Weights of a small image classifier.
Model: 3.43M parameters, 48-pixel images, norm layernorm, activation relu, widths [64, 128, 256].
Data: trained on stained colorectal tissue patches (NCT-CRC-HE-100K), 22605 training examples, 149.5 epochs.
Rows from block 5 of a small image classifier, named by matrix and row number. Rows with one number belong to one channel. Each number is 50 + 15 x the weight over its row's rms, rounded and kept within 0 to 99. All counts start at 0. After the name is the row's rms in percent of the matrix's.
After each channel's rows are labels from the 100 images, of 14848, where the channel reaches its highest value: "strongest on" is what is common among them. Only what is clearly more common there than usual is listed. The data: stained colorectal tissue patches (NCT-CRC-HE-100K). In brackets: how many of the 100.
# convs0: first 3x3 conv (model.blocks.5.convs.0.weight, 128x128x3x3, each kernel summed), inputs 64-127
# convs1: second 3x3 conv (model.blocks.5.convs.1.weight, 128x128x3x3, transposed, each kernel summed), outputs 64-127

convs0.29 063:44 46 58 68 52 42 54 99 87 43 64 52 52 76 63 68 58 77 53 52 74 59 43 49 50 66 66 59 79 60 50 43 52 61 58 48 52 44 53 66 62 61 51 55 54 90 39 50 47 49 41 63 99 53 59 73 61 37 58 55 53 52 25 55
convs1.29 091:57 56 51 51 53 75 47 66 46 46 66 61 56 48 49 59 63 54 56 18 64 44 62 89 55 70 67 53 75 63 51 38 56 72 72 58 49 61 31 70 58 07 62 10 60 57 51 50 54 54 38 69 67 75 56 52 73 68 47 38 59 42 38 52
strongest on: tissue: adipose tissue (76)

convs0.120 094:75 71 61 49 59 64 49 33 15 58 42 38 66 00 62 65 36 46 42 52 38 16 44 58 37 58 17 55 27 57 54 46 51 66 63 63 59 57 56 44 68 48 11 63 56 37 48 59 56 67 56 39 49 47 63 33 33 56 51 60 31 56 63 60
convs1.120 107:51 41 59 62 76 36 64 56 34 78 39 53 74 65 20 43 52 53 74 66 45 35 26 50 58 55 46 73 16 35 54 42 59 41 41 47 63 44 69 51 68 52 44 52 57 71 57 66 61 52 67 53 54 56 72 14 31 55 67 79 58 59 44 67
strongest on: tissue: tumour epithelium (65)

convs0.25 126:66 60 23 53 36 58 59 10 35 52 62 57 60 00 63 67 17 15 49 52 41 31 56 53 15 60 36 42 18 59 59 46 57 52 58 60 45 49 58 50 60 48 32 46 56 37 64 62 49 36 48 54 25 42 56 47 51 61 53 56 32 54 67 48
convs1.25 084:72 45 44 58 55 54 61 38 22 82 75 50 64 48 21 36 55 50 46 70 57 09 53 58 40 35 21 60 37 24 66 40 47 49 56 26 81 56 53 56 62 43 23 45 64 61 52 74 46 51 59 57 56 48 53 25 50 57 54 61 32 69 45 50
strongest on: tissue: adipose tissue (29)

convs0.22 102:68 48 59 60 61 44 53 48 65 47 51 43 59 58 42 47 54 49 20 59 39 37 54 60 59 31 52 57 41 44 49 71 40 48 56 55 61 52 64 72 57 52 65 60 48 65 49 60 46 59 62 34 49 56 58 60 53 49 39 55 71 61 41 60
convs1.22 079:59 59 50 47 32 60 17 49 77 57 11 60 63 59 57 32 59 57 45 48 39 09 54 63 50 62 54 65 33 29 65 40 60 58 60 47 45 60 33 59 70 72 63 68 67 60 55 39 58 63 58 59 58 53 62 51 54 61 54 28 40 25 48 57
strongest on: tissue: smooth muscle (41)

convs0.106 089:78 51 38 31 47 52 48 42 38 53 67 48 59 25 51 65 34 27 16 39 39 59 65 52 18 61 53 54 57 59 59 31 48 67 59 40 48 44 54 43 55 82 33 53 48 37 60 63 48 62 59 62 42 46 57 70 45 35 55 52 25 41 81 48
convs1.106 115:56 68 32 61 67 38 49 24 43 70 74 35 44 35 27 60 35 32 55 41 28 22 44 32 46 39 32 44 35 23 48 38 39 44 36 42 79 41 64 34 55 57 35 60 43 39 58 84 45 41 73 38 34 25 42 17 36 36 38 39 38 39 57 41
strongest on: tissue: debris (53)

convs0.58 104:82 57 75 63 79 66 64 64 04 67 57 52 61 61 50 56 76 58 59 47 54 50 60 56 92 22 47 79 69 45 66 42 62 50 50 67 63 56 64 54 59 57 54 73 43 70 41 67 55 56 57 30 71 59 51 48 51 51 45 59 67 63 42 62
convs1.58 055:50 60 41 42 58 52 28 57 59 32 71 40 52 33 37 53 48 61 78 84 33 64 59 43 37 37 39 41 52 43 40 37 57 30 52 58 40 27 37 46 37 50 51 59 39 48 38 99 42 46 39 38 53 51 35 63 57 52 36 47 43 21 48 40
strongest on: tissue: normal colon mucosa (67)

convs0.95 111:60 32 42 58 61 62 61 01 31 61 51 57 61 13 19 49 50 31 60 54 46 60 54 51 25 37 37 61 25 24 53 53 57 14 35 63 58 51 70 69 60 54 75 60 42 37 58 64 63 53 63 49 41 40 34 38 52 49 57 60 59 59 37 37
convs1.95 100:43 33 52 38 34 74 63 62 38 37 55 63 55 48 40 41 64 60 32 63 73 38 75 56 41 60 64 55 71 66 62 44 56 56 70 53 50 46 34 67 43 50 61 61 53 59 54 49 40 60 28 65 66 68 53 59 74 65 51 44 62 62 42 53
strongest on: tissue: tumour epithelium (69)

convs0.82 091:59 79 70 52 54 54 64 61 24 43 39 67 60 63 78 51 57 48 50 71 55 13 34 57 89 47 47 66 52 67 57 61 50 53 58 49 71 62 36 38 56 51 25 66 54 57 42 52 90 70 53 75 59 54 50 52 62 64 43 50 63 61 65 75
convs1.82 098:59 42 52 71 71 26 52 54 63 64 51 39 60 62 50 56 42 43 68 40 50 41 22 35 32 67 39 61 28 23 40 64 51 50 34 33 44 45 73 43 61 71 43 53 24 61 55 52 45 41 53 47 43 46 67 03 22 42 54 71 58 44 60 57
strongest on: tissue: tumour epithelium (38); tissue: normal colon mucosa (30)

convs0.78 111:63 51 56 60 61 55 70 54 60 59 65 38 53 52 49 53 58 52 32 57 57 39 52 48 48 38 46 46 48 56 62 51 39 45 52 51 56 66 58 47 48 58 62 47 44 65 52 55 49 57 58 59 33 65 54 62 57 51 45 45 61 54 52 64
convs1.78 070:58 23 57 44 37 49 40 48 69 41 34 51 66 61 48 59 52 60 27 36 39 44 51 49 59 95 77 64 39 46 59 54 58 51 51 42 59 42 60 59 62 09 54 09 56 62 61 50 60 55 73 49 59 54 61 52 41 59 49 36 62 05 59 53
strongest on: tissue: adipose tissue (72)

convs0.35 071:49 56 48 36 48 53 38 97 85 55 58 59 58 40 47 19 47 71 77 37 35 78 43 37 51 80 62 57 57 50 35 29 60 58 52 56 53 55 35 58 67 63 58 58 60 38 58 56 39 47 66 61 37 79 59 59 59 20 67 35 43 52 61 45
convs1.35 090:42 82 40 54 62 57 52 36 41 28 63 48 50 35 67 44 41 39 28 42 21 30 53 56 55 74 40 50 44 73 33 43 40 63 56 78 42 60 22 52 72 43 47 44 89 40 46 38 60 48 57 58 51 49 49 69 41 55 38 27 42 48 45 58
strongest on: tissue: normal colon mucosa (97)

convs0.64 113:57 66 62 43 63 39 18 82 50 43 58 45 70 47 46 55 52 38 53 44 41 53 55 58 67 40 44 55 69 46 32 51 65 75 57 62 50 66 48 52 66 67 49 49 61 59 52 65 44 59 50 63 15 83 57 48 68 46 34 71 55 60 55 56
convs1.64 108:55 38 66 71 47 48 42 71 60 43 69 63 43 69 78 77 54 67 71 43 23 70 58 45 62 55 33 51 52 69 50 57 41 76 48 97 47 53 72 49 45 52 84 62 62 48 58 39 69 65 67 48 46 58 55 18 51 46 47 57 64 03 64 59
strongest on: tissue: normal colon mucosa (96)

convs0.65 083:11 53 56 46 33 51 77 82 81 40 60 44 38 96 60 40 40 84 43 57 44 42 46 38 61 56 47 66 81 63 60 54 50 63 46 45 54 18 59 51 42 48 40 62 42 46 63 32 45 26 46 72 83 39 43 53 44 35 59 39 47 54 41 44
convs1.65 147:57 39 56 45 61 74 62 63 50 41 43 64 62 60 49 42 71 66 48 16 66 47 66 75 51 65 54 61 65 69 64 49 58 61 76 54 49 59 49 77 51 25 59 34 62 66 60 47 57 64 52 77 77 80 62 64 70 77 59 57 58 45 44 62
strongest on: tissue: tumour epithelium (94)

convs0.23 086:85 61 57 76 59 79 58 45 26 71 63 67 68 68 47 43 71 73 45 62 47 46 41 71 86 60 53 82 52 39 55 36 76 57 69 62 58 55 37 60 48 59 55 66 31 77 46 64 65 62 63 48 75 58 65 35 67 62 49 64 58 68 66 74
convs1.23 084:53 31 41 13 51 52 50 49 60 90 32 52 73 40 50 02 57 53 62 52 23 63 51 65 38 49 31 71 40 37 63 13 49 42 61 40 54 47 58 71 58 63 54 46 63 71 50 78 79 48 64 70 72 66 68 46 48 74 43 47 46 50 02 48
strongest on: tissue: tumour epithelium (35); tissue: adipose tissue (31)

convs0.11 083:73 39 50 60 64 63 78 08 36 62 75 62 63 27 19 63 75 43 57 54 26 58 49 68 48 45 63 55 37 29 56 52 66 24 47 71 64 58 58 59 47 60 97 67 41 64 29 69 63 64 64 54 69 52 56 23 60 56 67 60 64 49 67 60
convs1.11 083:43 61 31 19 39 64 36 54 60 28 47 52 54 31 33 19 57 45 58 52 65 35 67 64 06 39 37 55 62 58 63 16 64 37 63 48 61 53 39 61 26 39 57 53 51 58 46 58 44 48 37 65 62 66 48 39 59 64 40 51 51 62 27 44
strongest on: tissue: smooth muscle (34)

convs0.17 069:49 50 35 33 53 62 32 99 87 51 63 47 58 36 54 43 51 44 63 27 52 71 36 47 42 73 62 53 56 47 44 27 55 61 53 57 39 62 42 69 63 65 57 50 63 31 52 54 39 63 74 42 30 76 61 67 50 26 53 41 51 43 61 42
convs1.17 095:42 78 49 61 58 69 52 46 35 39 75 58 59 48 55 69 56 50 17 35 44 25 57 65 51 78 65 54 51 66 46 52 46 70 65 74 48 63 19 58 76 31 54 33 87 52 58 31 53 68 58 57 57 58 58 52 58 58 51 22 40 24 60 62
strongest on: tissue: normal colon mucosa (100)

convs0.69 180:59 58 70 63 71 77 58 65 39 71 60 59 73 57 66 52 82 65 69 70 78 51 29 43 84 37 71 64 58 57 49 46 73 51 56 59 64 77 52 45 70 65 53 77 61 69 19 60 68 80 68 31 76 49 63 50 63 55 48 72 69 71 67 64
convs1.69 058:66 73 62 46 30 59 48 60 49 24 24 55 60 93 73 62 61 69 32 50 64 77 44 55 62 32 78 49 34 80 65 44 57 49 58 54 28 56 41 57 53 60 52 56 66 63 55 29 42 66 59 59 55 51 67 51 52 57 88 46 34 52 80 70
strongest on: tissue: debris (33)

convs0.101 090:67 49 63 46 40 38 48 25 38 62 49 49 55 72 33 51 82 41 40 57 80 48 28 83 47 68 65 48 25 47 39 57 56 25 60 41 46 62 38 72 55 52 52 60 69 84 25 58 58 63 67 59 54 31 41 74 52 73 47 61 60 62 56 53
convs1.101 074:56 51 62 53 18 57 51 44 52 72 42 51 52 60 58 51 56 49 45 89 68 60 60 54 91 43 51 47 61 37 64 51 50 55 60 49 28 81 41 57 70 20 70 00 63 47 57 26 49 60 67 59 57 47 42 60 51 60 53 29 54 74 53 57
strongest on: tissue: smooth muscle (63)

convs0.28 082:69 43 73 43 70 61 52 36 59 63 65 61 50 54 36 64 40 62 54 43 51 42 40 12 33 34 55 59 39 42 83 38 60 63 71 46 53 35 60 81 55 52 50 60 20 85 28 70 51 69 71 33 47 50 64 32 52 53 65 69 60 64 50 87
convs1.28 082:56 63 62 38 62 42 71 39 93 54 37 44 55 66 26 55 48 51 59 17 50 46 39 54 58 41 65 62 25 58 52 32 41 75 52 00 33 55 42 59 74 61 36 55 40 61 50 36 34 46 37 62 58 54 69 45 53 64 71 67 75 25 22 51
strongest on: tissue: debris (82)

convs0.19 158:49 45 54 48 55 35 40 51 49 56 60 33 52 53 47 60 52 50 09 45 37 30 56 56 65 33 46 35 49 48 52 58 39 56 47 64 58 61 58 49 51 58 54 62 54 69 54 55 55 57 55 57 48 53 49 44 50 47 46 60 56 55 52 52
convs1.19 113:45 26 42 63 45 36 51 41 34 67 48 41 43 46 62 71 37 50 26 35 27 47 39 18 38 12 64 40 29 38 43 62 38 42 38 42 65 18 56 37 43 43 41 43 41 41 50 55 40 49 56 32 36 33 44 30 35 33 47 38 44 09 65 51
strongest on: tissue: debris (69)

convs0.68 126:52 61 49 44 53 31 53 65 26 57 53 49 56 50 38 56 57 51 14 68 33 37 57 53 66 48 56 42 46 43 67 49 43 69 52 45 59 45 58 39 41 36 44 56 54 70 51 51 54 58 55 52 53 46 45 38 57 41 58 45 58 54 45 57
convs1.68 117:57 40 51 45 64 41 61 47 72 90 48 45 60 51 11 57 47 56 60 18 37 16 35 25 34 45 76 59 35 23 42 40 39 59 39 40 64 38 81 44 69 56 33 48 40 59 46 65 40 52 69 33 45 43 60 23 46 39 51 65 49 42 31 51
strongest on: tissue: debris (53)

convs0.76 065:37 52 63 32 59 59 47 99 72 50 55 46 55 58 56 11 41 75 56 61 45 65 42 47 51 56 48 64 79 49 25 49 57 80 50 56 59 55 59 62 57 58 38 55 65 46 64 42 29 56 68 62 47 61 59 61 51 06 46 52 59 63 70 30
convs1.76 097:53 57 48 60 48 71 48 45 41 35 76 61 55 54 72 56 59 59 25 12 47 43 73 64 41 64 41 60 58 73 62 53 47 62 71 73 47 74 38 69 53 25 69 40 78 59 65 43 56 59 59 72 66 60 58 59 61 71 47 37 46 28 54 56
strongest on: tissue: normal colon mucosa (45)

convs0.59 111:38 53 50 67 51 59 46 32 45 51 47 55 43 59 41 62 54 53 75 50 69 67 57 59 35 75 48 63 62 39 48 56 45 45 46 33 55 47 49 45 39 47 54 61 35 37 60 52 39 54 48 54 70 42 53 45 51 64 48 59 48 50 61 47
convs1.59 107:38 46 58 42 57 60 68 58 42 42 58 58 60 51 61 41 58 57 38 47 78 66 63 69 55 50 36 52 60 81 61 51 58 52 65 62 39 53 39 66 51 28 53 19 56 58 57 53 50 56 41 72 70 68 55 59 58 73 67 71 62 59 37 60
strongest on: tissue: smooth muscle (68)