Weights of a small image classifier.
Model: 3.43M parameters, 48-pixel images, norm layernorm, activation relu, depths [2, 4, 2], widths [64, 128, 256].
Training: adamw at rate 0.0026, batches of 512.
Data: trained on stained colorectal tissue patches (NCT-CRC-HE-100K), 22605 training examples.
Rows from block 4 of a small image classifier, named by matrix and row number. Rows with one number belong to one channel. Each number is 128 + 32 x the weight over its row's rms, rounded and kept within 0 to 255. All counts start at 0. Numbers have three digits each.
After each channel's rows are labels from the 100 images, of 14848, where the channel reaches its highest value: "strongest on" is what is common among them. Only what is clearly more common there than usual is listed. The data: stained colorectal tissue patches (NCT-CRC-HE-100K). In brackets: how many of the 100.
# convs0: first 3x3 conv (model.blocks.4.convs.0.weight, 128x128x3x3, each kernel summed), inputs 0-127
# convs1: second 3x3 conv (model.blocks.4.convs.1.weight, 128x128x3x3, transposed, each kernel summed), outputs 0-127

convs0.86:100142158114134157046159126147201131116035142134123172205140133163132167123162126119136115129137058074151111138074154185059167101189142159128146112119154132078122170130171150091139176110137120145136133162145128079113120127141068149134164175099122136134081160155140131170077121146137129124116118144117144141127142111140132163121136180115137158112127124144130151028160028166112125130152
convs1.86:091135126147140165100169139109172152150076145141132150166166125129151155064125170163147149142174094140151127146120198128119183159181153172142176212156160149175155138130123192160140142107145153137134162128126153158122142135111141115054145127098147105152099157141149141147114121160119053158105085057045085134132141147136136156172120156226163140159154056114116156166136129146114119150165
strongest on: tissue: smooth muscle (98)

convs0.68:173168160089159136152136150175146090154118118159127101136050124112114194113123143155128146158117129152123184046165135100088087151111120129061097159069135132142138130116137139135173121148073147151127131195135111082088061118133119120114144182107187073155141050138163107125109156059143150137076153152087150129161114126117073126153132075147096130146142150170143151163210124153158136159140
convs1.68:123154152106079147114119127115124129163149135015117106119128170110121107166153128130106118117132127150112096071120108155150013190121101132133127146139101060018063124085144154109162134145130156122148126141197132143125102139141132190084099139145126121199104094061142128142126119125117176123169099119157180115145131107148095170112094049152137133153125121137100122076136141143134163107108
strongest on: tissue: adipose tissue (67)

convs0.45:133155124135128162143138162173186157137178141145142074172109126137143194139168141147162135137146152199148172135147141085157137206082118135120116115121133092165158115108161087157169168152110165143145166189158135155071126134176139133138174169122180111191175090181161144127134141074148149125135119153126150078140148175166133148100139182159120162162166183142134093130199219114139133131148
convs1.45:145144162191164118135174117135147141116157170136114141154112149140097181138142149122149154139134192170194119167067137101119160116107131166124105130118197113165132099141123097177174160129178163131116158153102148142152152121074163050152202142113163178052154097162136147131105145106160186191170122098093127179094081122127098130117223154123158142147160138087137160135118150115089124145158
strongest on: tissue: tumour epithelium (76)

convs0.93:127149215145098185130223154152128134147170187136131105170106140145148128158115176127111210128189151140189134120054101124131181167112116123126164108142151147186158177187144116098176154131167160144123095139129178176131102131130136114142129141157132182178143112104182175103144169123149106132154106140162135092131179119132149162120088127144188173176168148126139123131110082134155125146175
convs1.93:181159174123091108126131119107147151188145079144098182109181189123110127115139155125153100139140227169136175100136170171124126153117140144098091155146124127108117128172161107125145121135121044122109146124144198104103154144103099131082131061116146077133155132096115144195140074105157106138120094111096074119142099110115125136134066134119106131158197016120125148115170136131066146110134
strongest on: tissue: tumour epithelium (35)

convs0.123:154166145095161176144147129129128056136123119160135119190074150124125215132142143151133128081105122143142164052151125111095057158081126139062120169072158117143145149128127120152160087142071136158132082192130116101064101082136149122123145155075160091146140112161159042125104150048144155154076130139115141115110128135126104140150107146130097125127152170157146140167213163142117114156140
convs1.123:122168198169071129118133143117110152169152139067077117109154172130104115152155155112119131138146133186141134117121132134140065210117110135140133155121108109072069116077137160125181150077133176096164126187178105141115111134142146156068122160140147096221107125097143150119123121151132199126162096099097188104145157150163105202138146078071161134160126124111113092157136183156132166139133
strongest on: tissue: adipose tissue (36)

convs0.103:139150116090156116154130126144121147100087118093111160115151154162093163153145218170188117148135054082149088087123137184142108115102057122163128089133111112174192176135111061157114108142155120114133131152112190145047134148079152149143108140124134141135083145151157126176053125167096198140156121162158148143159139101154108163090142121131137172107116201128149156155167094140098160103102
convs1.103:121138124088164084183119104135138109111138088106191087133129074120054115094175157147179171107148099076121161198087165137084151145143155117153156052150121145157197124164128191135155096137102137195159117131144135159105107155124086156164116153180103112135165145088157122072109116144115189115173094110096134166159138156116119109148144088181140163094107131091143161119172108179156157110175
strongest on: tissue: tumour epithelium (50)

convs0.98:128155165143125116103168170101121114150151126114123143107139133141080117164132156150121121096117187182147154104036111117177081145168064088148164150169150066054055102132128120141097161145151149140118084129129103128054195137175122114075137158142169197149120139057151120150168118140124144107122121145140155043040151122151158147117088078147128119153151144117132140141132153115160136107144
convs1.98:123162111096120117074138151136128108127187129071128129080084190123103134167130118142097117107114119158098093071131146195159043108135096111139103178103071054098090211070058156102137167161116118166124081135136147101144134106141147164110126124162104100107104107070192104193166107118167104132151104150130119120125102150074133103155154066135110093148137118138100122097129171138145117125068
strongest on: tissue: adipose tissue (99)

convs0.85:116101160085114167150149112087150129139183169094137178076173128149000133130187154111130104131080124135080158148118141133159102127193079069170156156154140108092101143138192196172154129116135119097105104171128104185080157152139120150145115155118087138163139077102112129198135140129128135138118120119141143163197142159120129175154166119127168132191126153137111138121141117144152128133090
convs1.85:163126166109152160142150152114168173110159112154121166148087134124115137122153169146127118163163090122086127146138173107136185145200140144195116119148150124136175187189110188156140183115126156139151151155116120158142157115164092114174170115151152095097145139151164164148140153154144096143081118116077120181202109060175200134139067118133131190154137147100114167150164142176169077184152
strongest on: tissue: smooth muscle (34); tissue: mucus (31)

convs0.55:195100141102176167086136162146114062160094140177121089218061125122097175126130094153122133132131110150146175035137145097077115145116122174051136174061119161132111134126113150154168085146100147125131117150158110083083074139149130106121144128082169127154150079134177100112093158089158134082093166149120154118134094133115072155158162134138092157121174164131152154163167114147119134152142
convs1.55:108155139155070116113135120125115151157138143045125131133137164108107123209169144086166116131136111180130085088128108144139056191117090137133107157139104056037047122067146153143176158110082166139149135148188090139123101155140116169101130138141144102207090107092151143122125119128124186131147116129146195093157143115144092175118108104160131140179143183146112141086147149143133159117108
strongest on: tissue: adipose tissue (57)

convs0.44:097120089084111108175080186110138131128159090096137121090131148133127101147207166173129125129164112098132124117161136095130099128152119116139116079136130110185199093092126105153151207163171162141180197095169154166044110142130172142118096142157159163139134122108186139145098133109066179138202172147144168138166094146145130130125134075174097166158147137157131142160120087123127167135187
convs1.44:093148130089119118169150145148158126172155111088116102069134131153094151153165125091137146123118139136091193145147143144158068156090128138132120072134108130119151161095152183114136130139128153070203122118103130159125141133133207165135068194168117128139137132089201143133166159113110134154239134104174154118158131111126123149141193019107160093116134102093122103093121160159142167142111
strongest on: tissue: adipose tissue (100)

convs0.126:111136144109143128135122182147157129126070133097107111189149122150119121142165176179185112132207061124145094209090166173138168110196123100148158085162158120141143157123124114144105118136180165154124112114161150052088119105101146146147093169167125163162151161120198142116112152156115147143177139172176142143125114101122143142052143123146103187143120095145124138150129091130156141079219
convs1.126:127144158127173081168166113149112145182140119126151117113111137138105172153126161134159165147130145122151165176109144159154180171131187167147203111115181178146152171180157196140113126164130146172134151139134180180110143150122101179087119138140114123139168164088197165123175184173136112174158101157088157100170152133154164164152158128179151137092119103095193104194111137171176154133129
strongest on: tissue: smooth muscle (88)

convs0.112:107177122148131108118101188166121139180151142107148096138141122105140097180135173175122159129199111179181120197134131081171154137176138096151164121168132130156163069110106138162131166178191143134174158094156118120083114183100122167139090133174149194139171134064194180151160135137121126081186125166166175120100094138119153151110145081147093164137126145131145121130089149125153132099183
convs1.112:131114146161185109083170185170124157132147179109147101094084116143109177138123153130104147188143135130170173187123120140172131080093171185163185130108178143145147159111175202124113158152116118137136182122154149151184132135138179189119133138169171136083148167114207193140180134170160079173181102134132137096134161161140171080158178131143147119124129163112161144135117150141159118134133
strongest on: tissue: adipose tissue (91)

convs0.111:154126119166170064061124173111104096143160165123133146116124140141112088119157201163098078111137129143132158135134118061141139121137120112123165139149116152064062088133103123144121105138136157133106061074156126165067178134115128144108129108121136175141169153062141088207149134144168117130136136147195134058033124133094145144183110149126095141139169141116157149123081113183155169115173
convs1.111:152163032112137074121165146145110139094173136110114138108112166131085163189155159064146154132130111125105085150138110142149076148150104138133125186112073134168166204112092166127121132137158178154162126106109153137165125106079126162132130101152143110137144132067202142159148144139155113169112132182088163085086168167069126131182089083075129130105073088113146110049115107142132106105134
strongest on: tissue: adipose tissue (81)

convs0.59:092117138133151150156117084141128141105170171122163123202141122187144138154145172139148165141122108105113166088122117159126155159105161181158122058138154126114085132126139200108135149105168168077093102123066107118200103131089182100094174104171104159172077157182171157103142153110145171094165121122149171125147108137144181164156124192131132033092100119125124122183118092092113123131093
convs1.59:126126164166123103178174130142131152177119148137118142141062126136154176134124127183177145127145116114150146118051077125148159138141174147154178172125234140157175168137162160171068110101077167144110146173142096153130115138155114111176129175140130122133230140127208153087135132144168105174138129108128139158160100100158137148139160158125172099111156135156081122193126157147146154152090
strongest on: tissue: tumour epithelium (70); tissue: normal colon mucosa (25)

convs0.26:148097129137152148105148137121073147098065164117070120164131163148106117136176186177129134136134095126152072067065164156124143071139097137138153104113087154103115187139069086117103132146148158100165112087091205087052116137110147130128134048115155142087098169126140100132098125197137161066134163171166160089131129139121089106176119124124185112093089141122158153138119123176090150113109
convs1.26:119170100097100083137105139121149139121158080086183110121139124115079098167209118107168131119145141156113136093082174150155054173122084112132115130144075060077099099055114148115158151155108134219168111126213114142154122162136059187145115163157135099155072108088125110146140083122111138103157102123124150114173154151097104135129113092184101107173124140130109130078153128165150152111110
strongest on: tissue: tumour epithelium (50)

convs0.49:152096118093153102134169155136113105113139110145088068120124117156164110130099064159133090125087138175138099149140139066138107121054144126149144156104152135189202120104132064187134093114135105130134140116117142112067179146095192111140131075112138111181137182166149102223167084170120180117140118160138161129069157134144118159116132158155097117124130167104151143199120188135081152087118
convs1.49:120114120134168074191085097123129112087101142131156151158110101146147080169246082142183077109121164138125159161115139140109086102148092110128137050126100106133103128096090107110103133121117085166160105101109117125087144143116120129157154128119099148079094117144094100137105134132137136079166167189117102149106204159066115101122206132166064092127134184114131195115148159108132127099088
strongest on: tissue: smooth muscle (60)

convs0.25:128126127116151132064115164159169145127076179107132111187152167130129166153162174169164122131186054129177089193095159169119178100142140126135200114153125132126165148128134084174116152151203157132157137120146132122108116146100084158154140191137134165146122169095181155077111149153146157125196140178178178152102131121105123165125133143127138168123106093139152138098130068170137133074194
convs1.25:144150153090143099111159095159103141184171104091186100077094147129118153154125124126166175141136138127125138181145152170156096157128154157131177139118161160136143147185149193111141119180090121187133183118160174184131146165119126221054084106153147116132135162062157168154155152165104135168211130140129115086197157143160116166133117137189131140118158088105165101150143127159136129150144
strongest on: tissue: smooth muscle (67)

convs0.79:138125114026148155174156134133105116075154090125091130113140183127204133128144195118175143118148127100100139154137141131187156104135124145166084086156145163175157185108162119161114127132119186126123149159162133134214111103095161102157080132145133114174180182132136108101185123141107162131148145124125182197146137157112116172088099144135157207114091090135106105146156129114163134109189
convs1.79:111125130112108065147152134171110167076143166165102110121143138045156159114159161080093133172178144088137126164155097120099147145106196176126155105148204184164199118135145155136113089115131123149177182118178086114184113119121067156152114164165179107107219123123185155114131128148140165149063139166141136116096129123124151131069152152153123200145130159116109106124120140139142126127149
strongest on: tissue: mucus (51); tissue: normal colon mucosa (28)

convs0.76:156143158042153115177119116108139033138099111149148135163053146130128150138142097149151124085113122131101152106171134127066095132138120100050155146053157127168160162134130117148155070136106123162135079128172119122047091133147170151114134137054146103137119085164147031156089146049139119128108152138149127126079110139130103152141076121127104163117149165148147143182139143137116126157121
convs1.76:140167203155121158149131133116143140204116148069112131134162149138063126159169167096108124135141127170142135117159100090126153201129133139124135158153124111094086107104167165128153143089146181084170147209146129160100100153145139145078135177117148138209130156165151142093115136145137152139149094088113180100170130111175127227147080162093151158153164117092114117162150167160124185177146
strongest on: tissue: tumour epithelium (49)

convs0.62:103123137115120145113141170173107158171174166108128099153111172108187133166098137133120194169150109131153159106111148059076089178068100145132151125129183103176180094115172135117186178148169179120125154138156122190094036148115143113095143106203153130150094089128195201084142099094113140128192111140138174114144138127137124164135101134140163167146127125103120121150119098136156144115163
convs1.62:131138183090120120136089093120107139236107103077099151128133201153122088133096108114136078111079171128116147087106116154143112191109137126114110129068176085097114152075166145086147117153149113086142140145144145123111136197138161146117106136158110181156096122128097119165135168110106095097203146090174119159222129110167121170087140163124082095184136122147105124119126132138078181156099
strongest on: tissue: adipose tissue (54)

convs0.92:111133160113095142156139131133124163113147120150148129109172126140013093145187101097182088157174117140090125138143126215128114097173140116158104140153146043078100132150147178171146147124133126133110127100132127164057156145178143157120137105146131142153061075156039166129115127069148143159132075100164162150181164154144159191151157136120151075148125129117130132151081144143123126146104
convs1.92:154084150179166175157190155146137184129131101142121169175105098153119185109119142165161143182166097142129114119140143142149226104167168158182120152107173135126130135170141146207164176116135138139140172149108119132140164111125127109138210095111151145077135150182153173110152138135148106184128137132116081161154130099161206110140096179129153179173137147143149159170135126119181088159155
strongest on: tissue: tumour epithelium (71)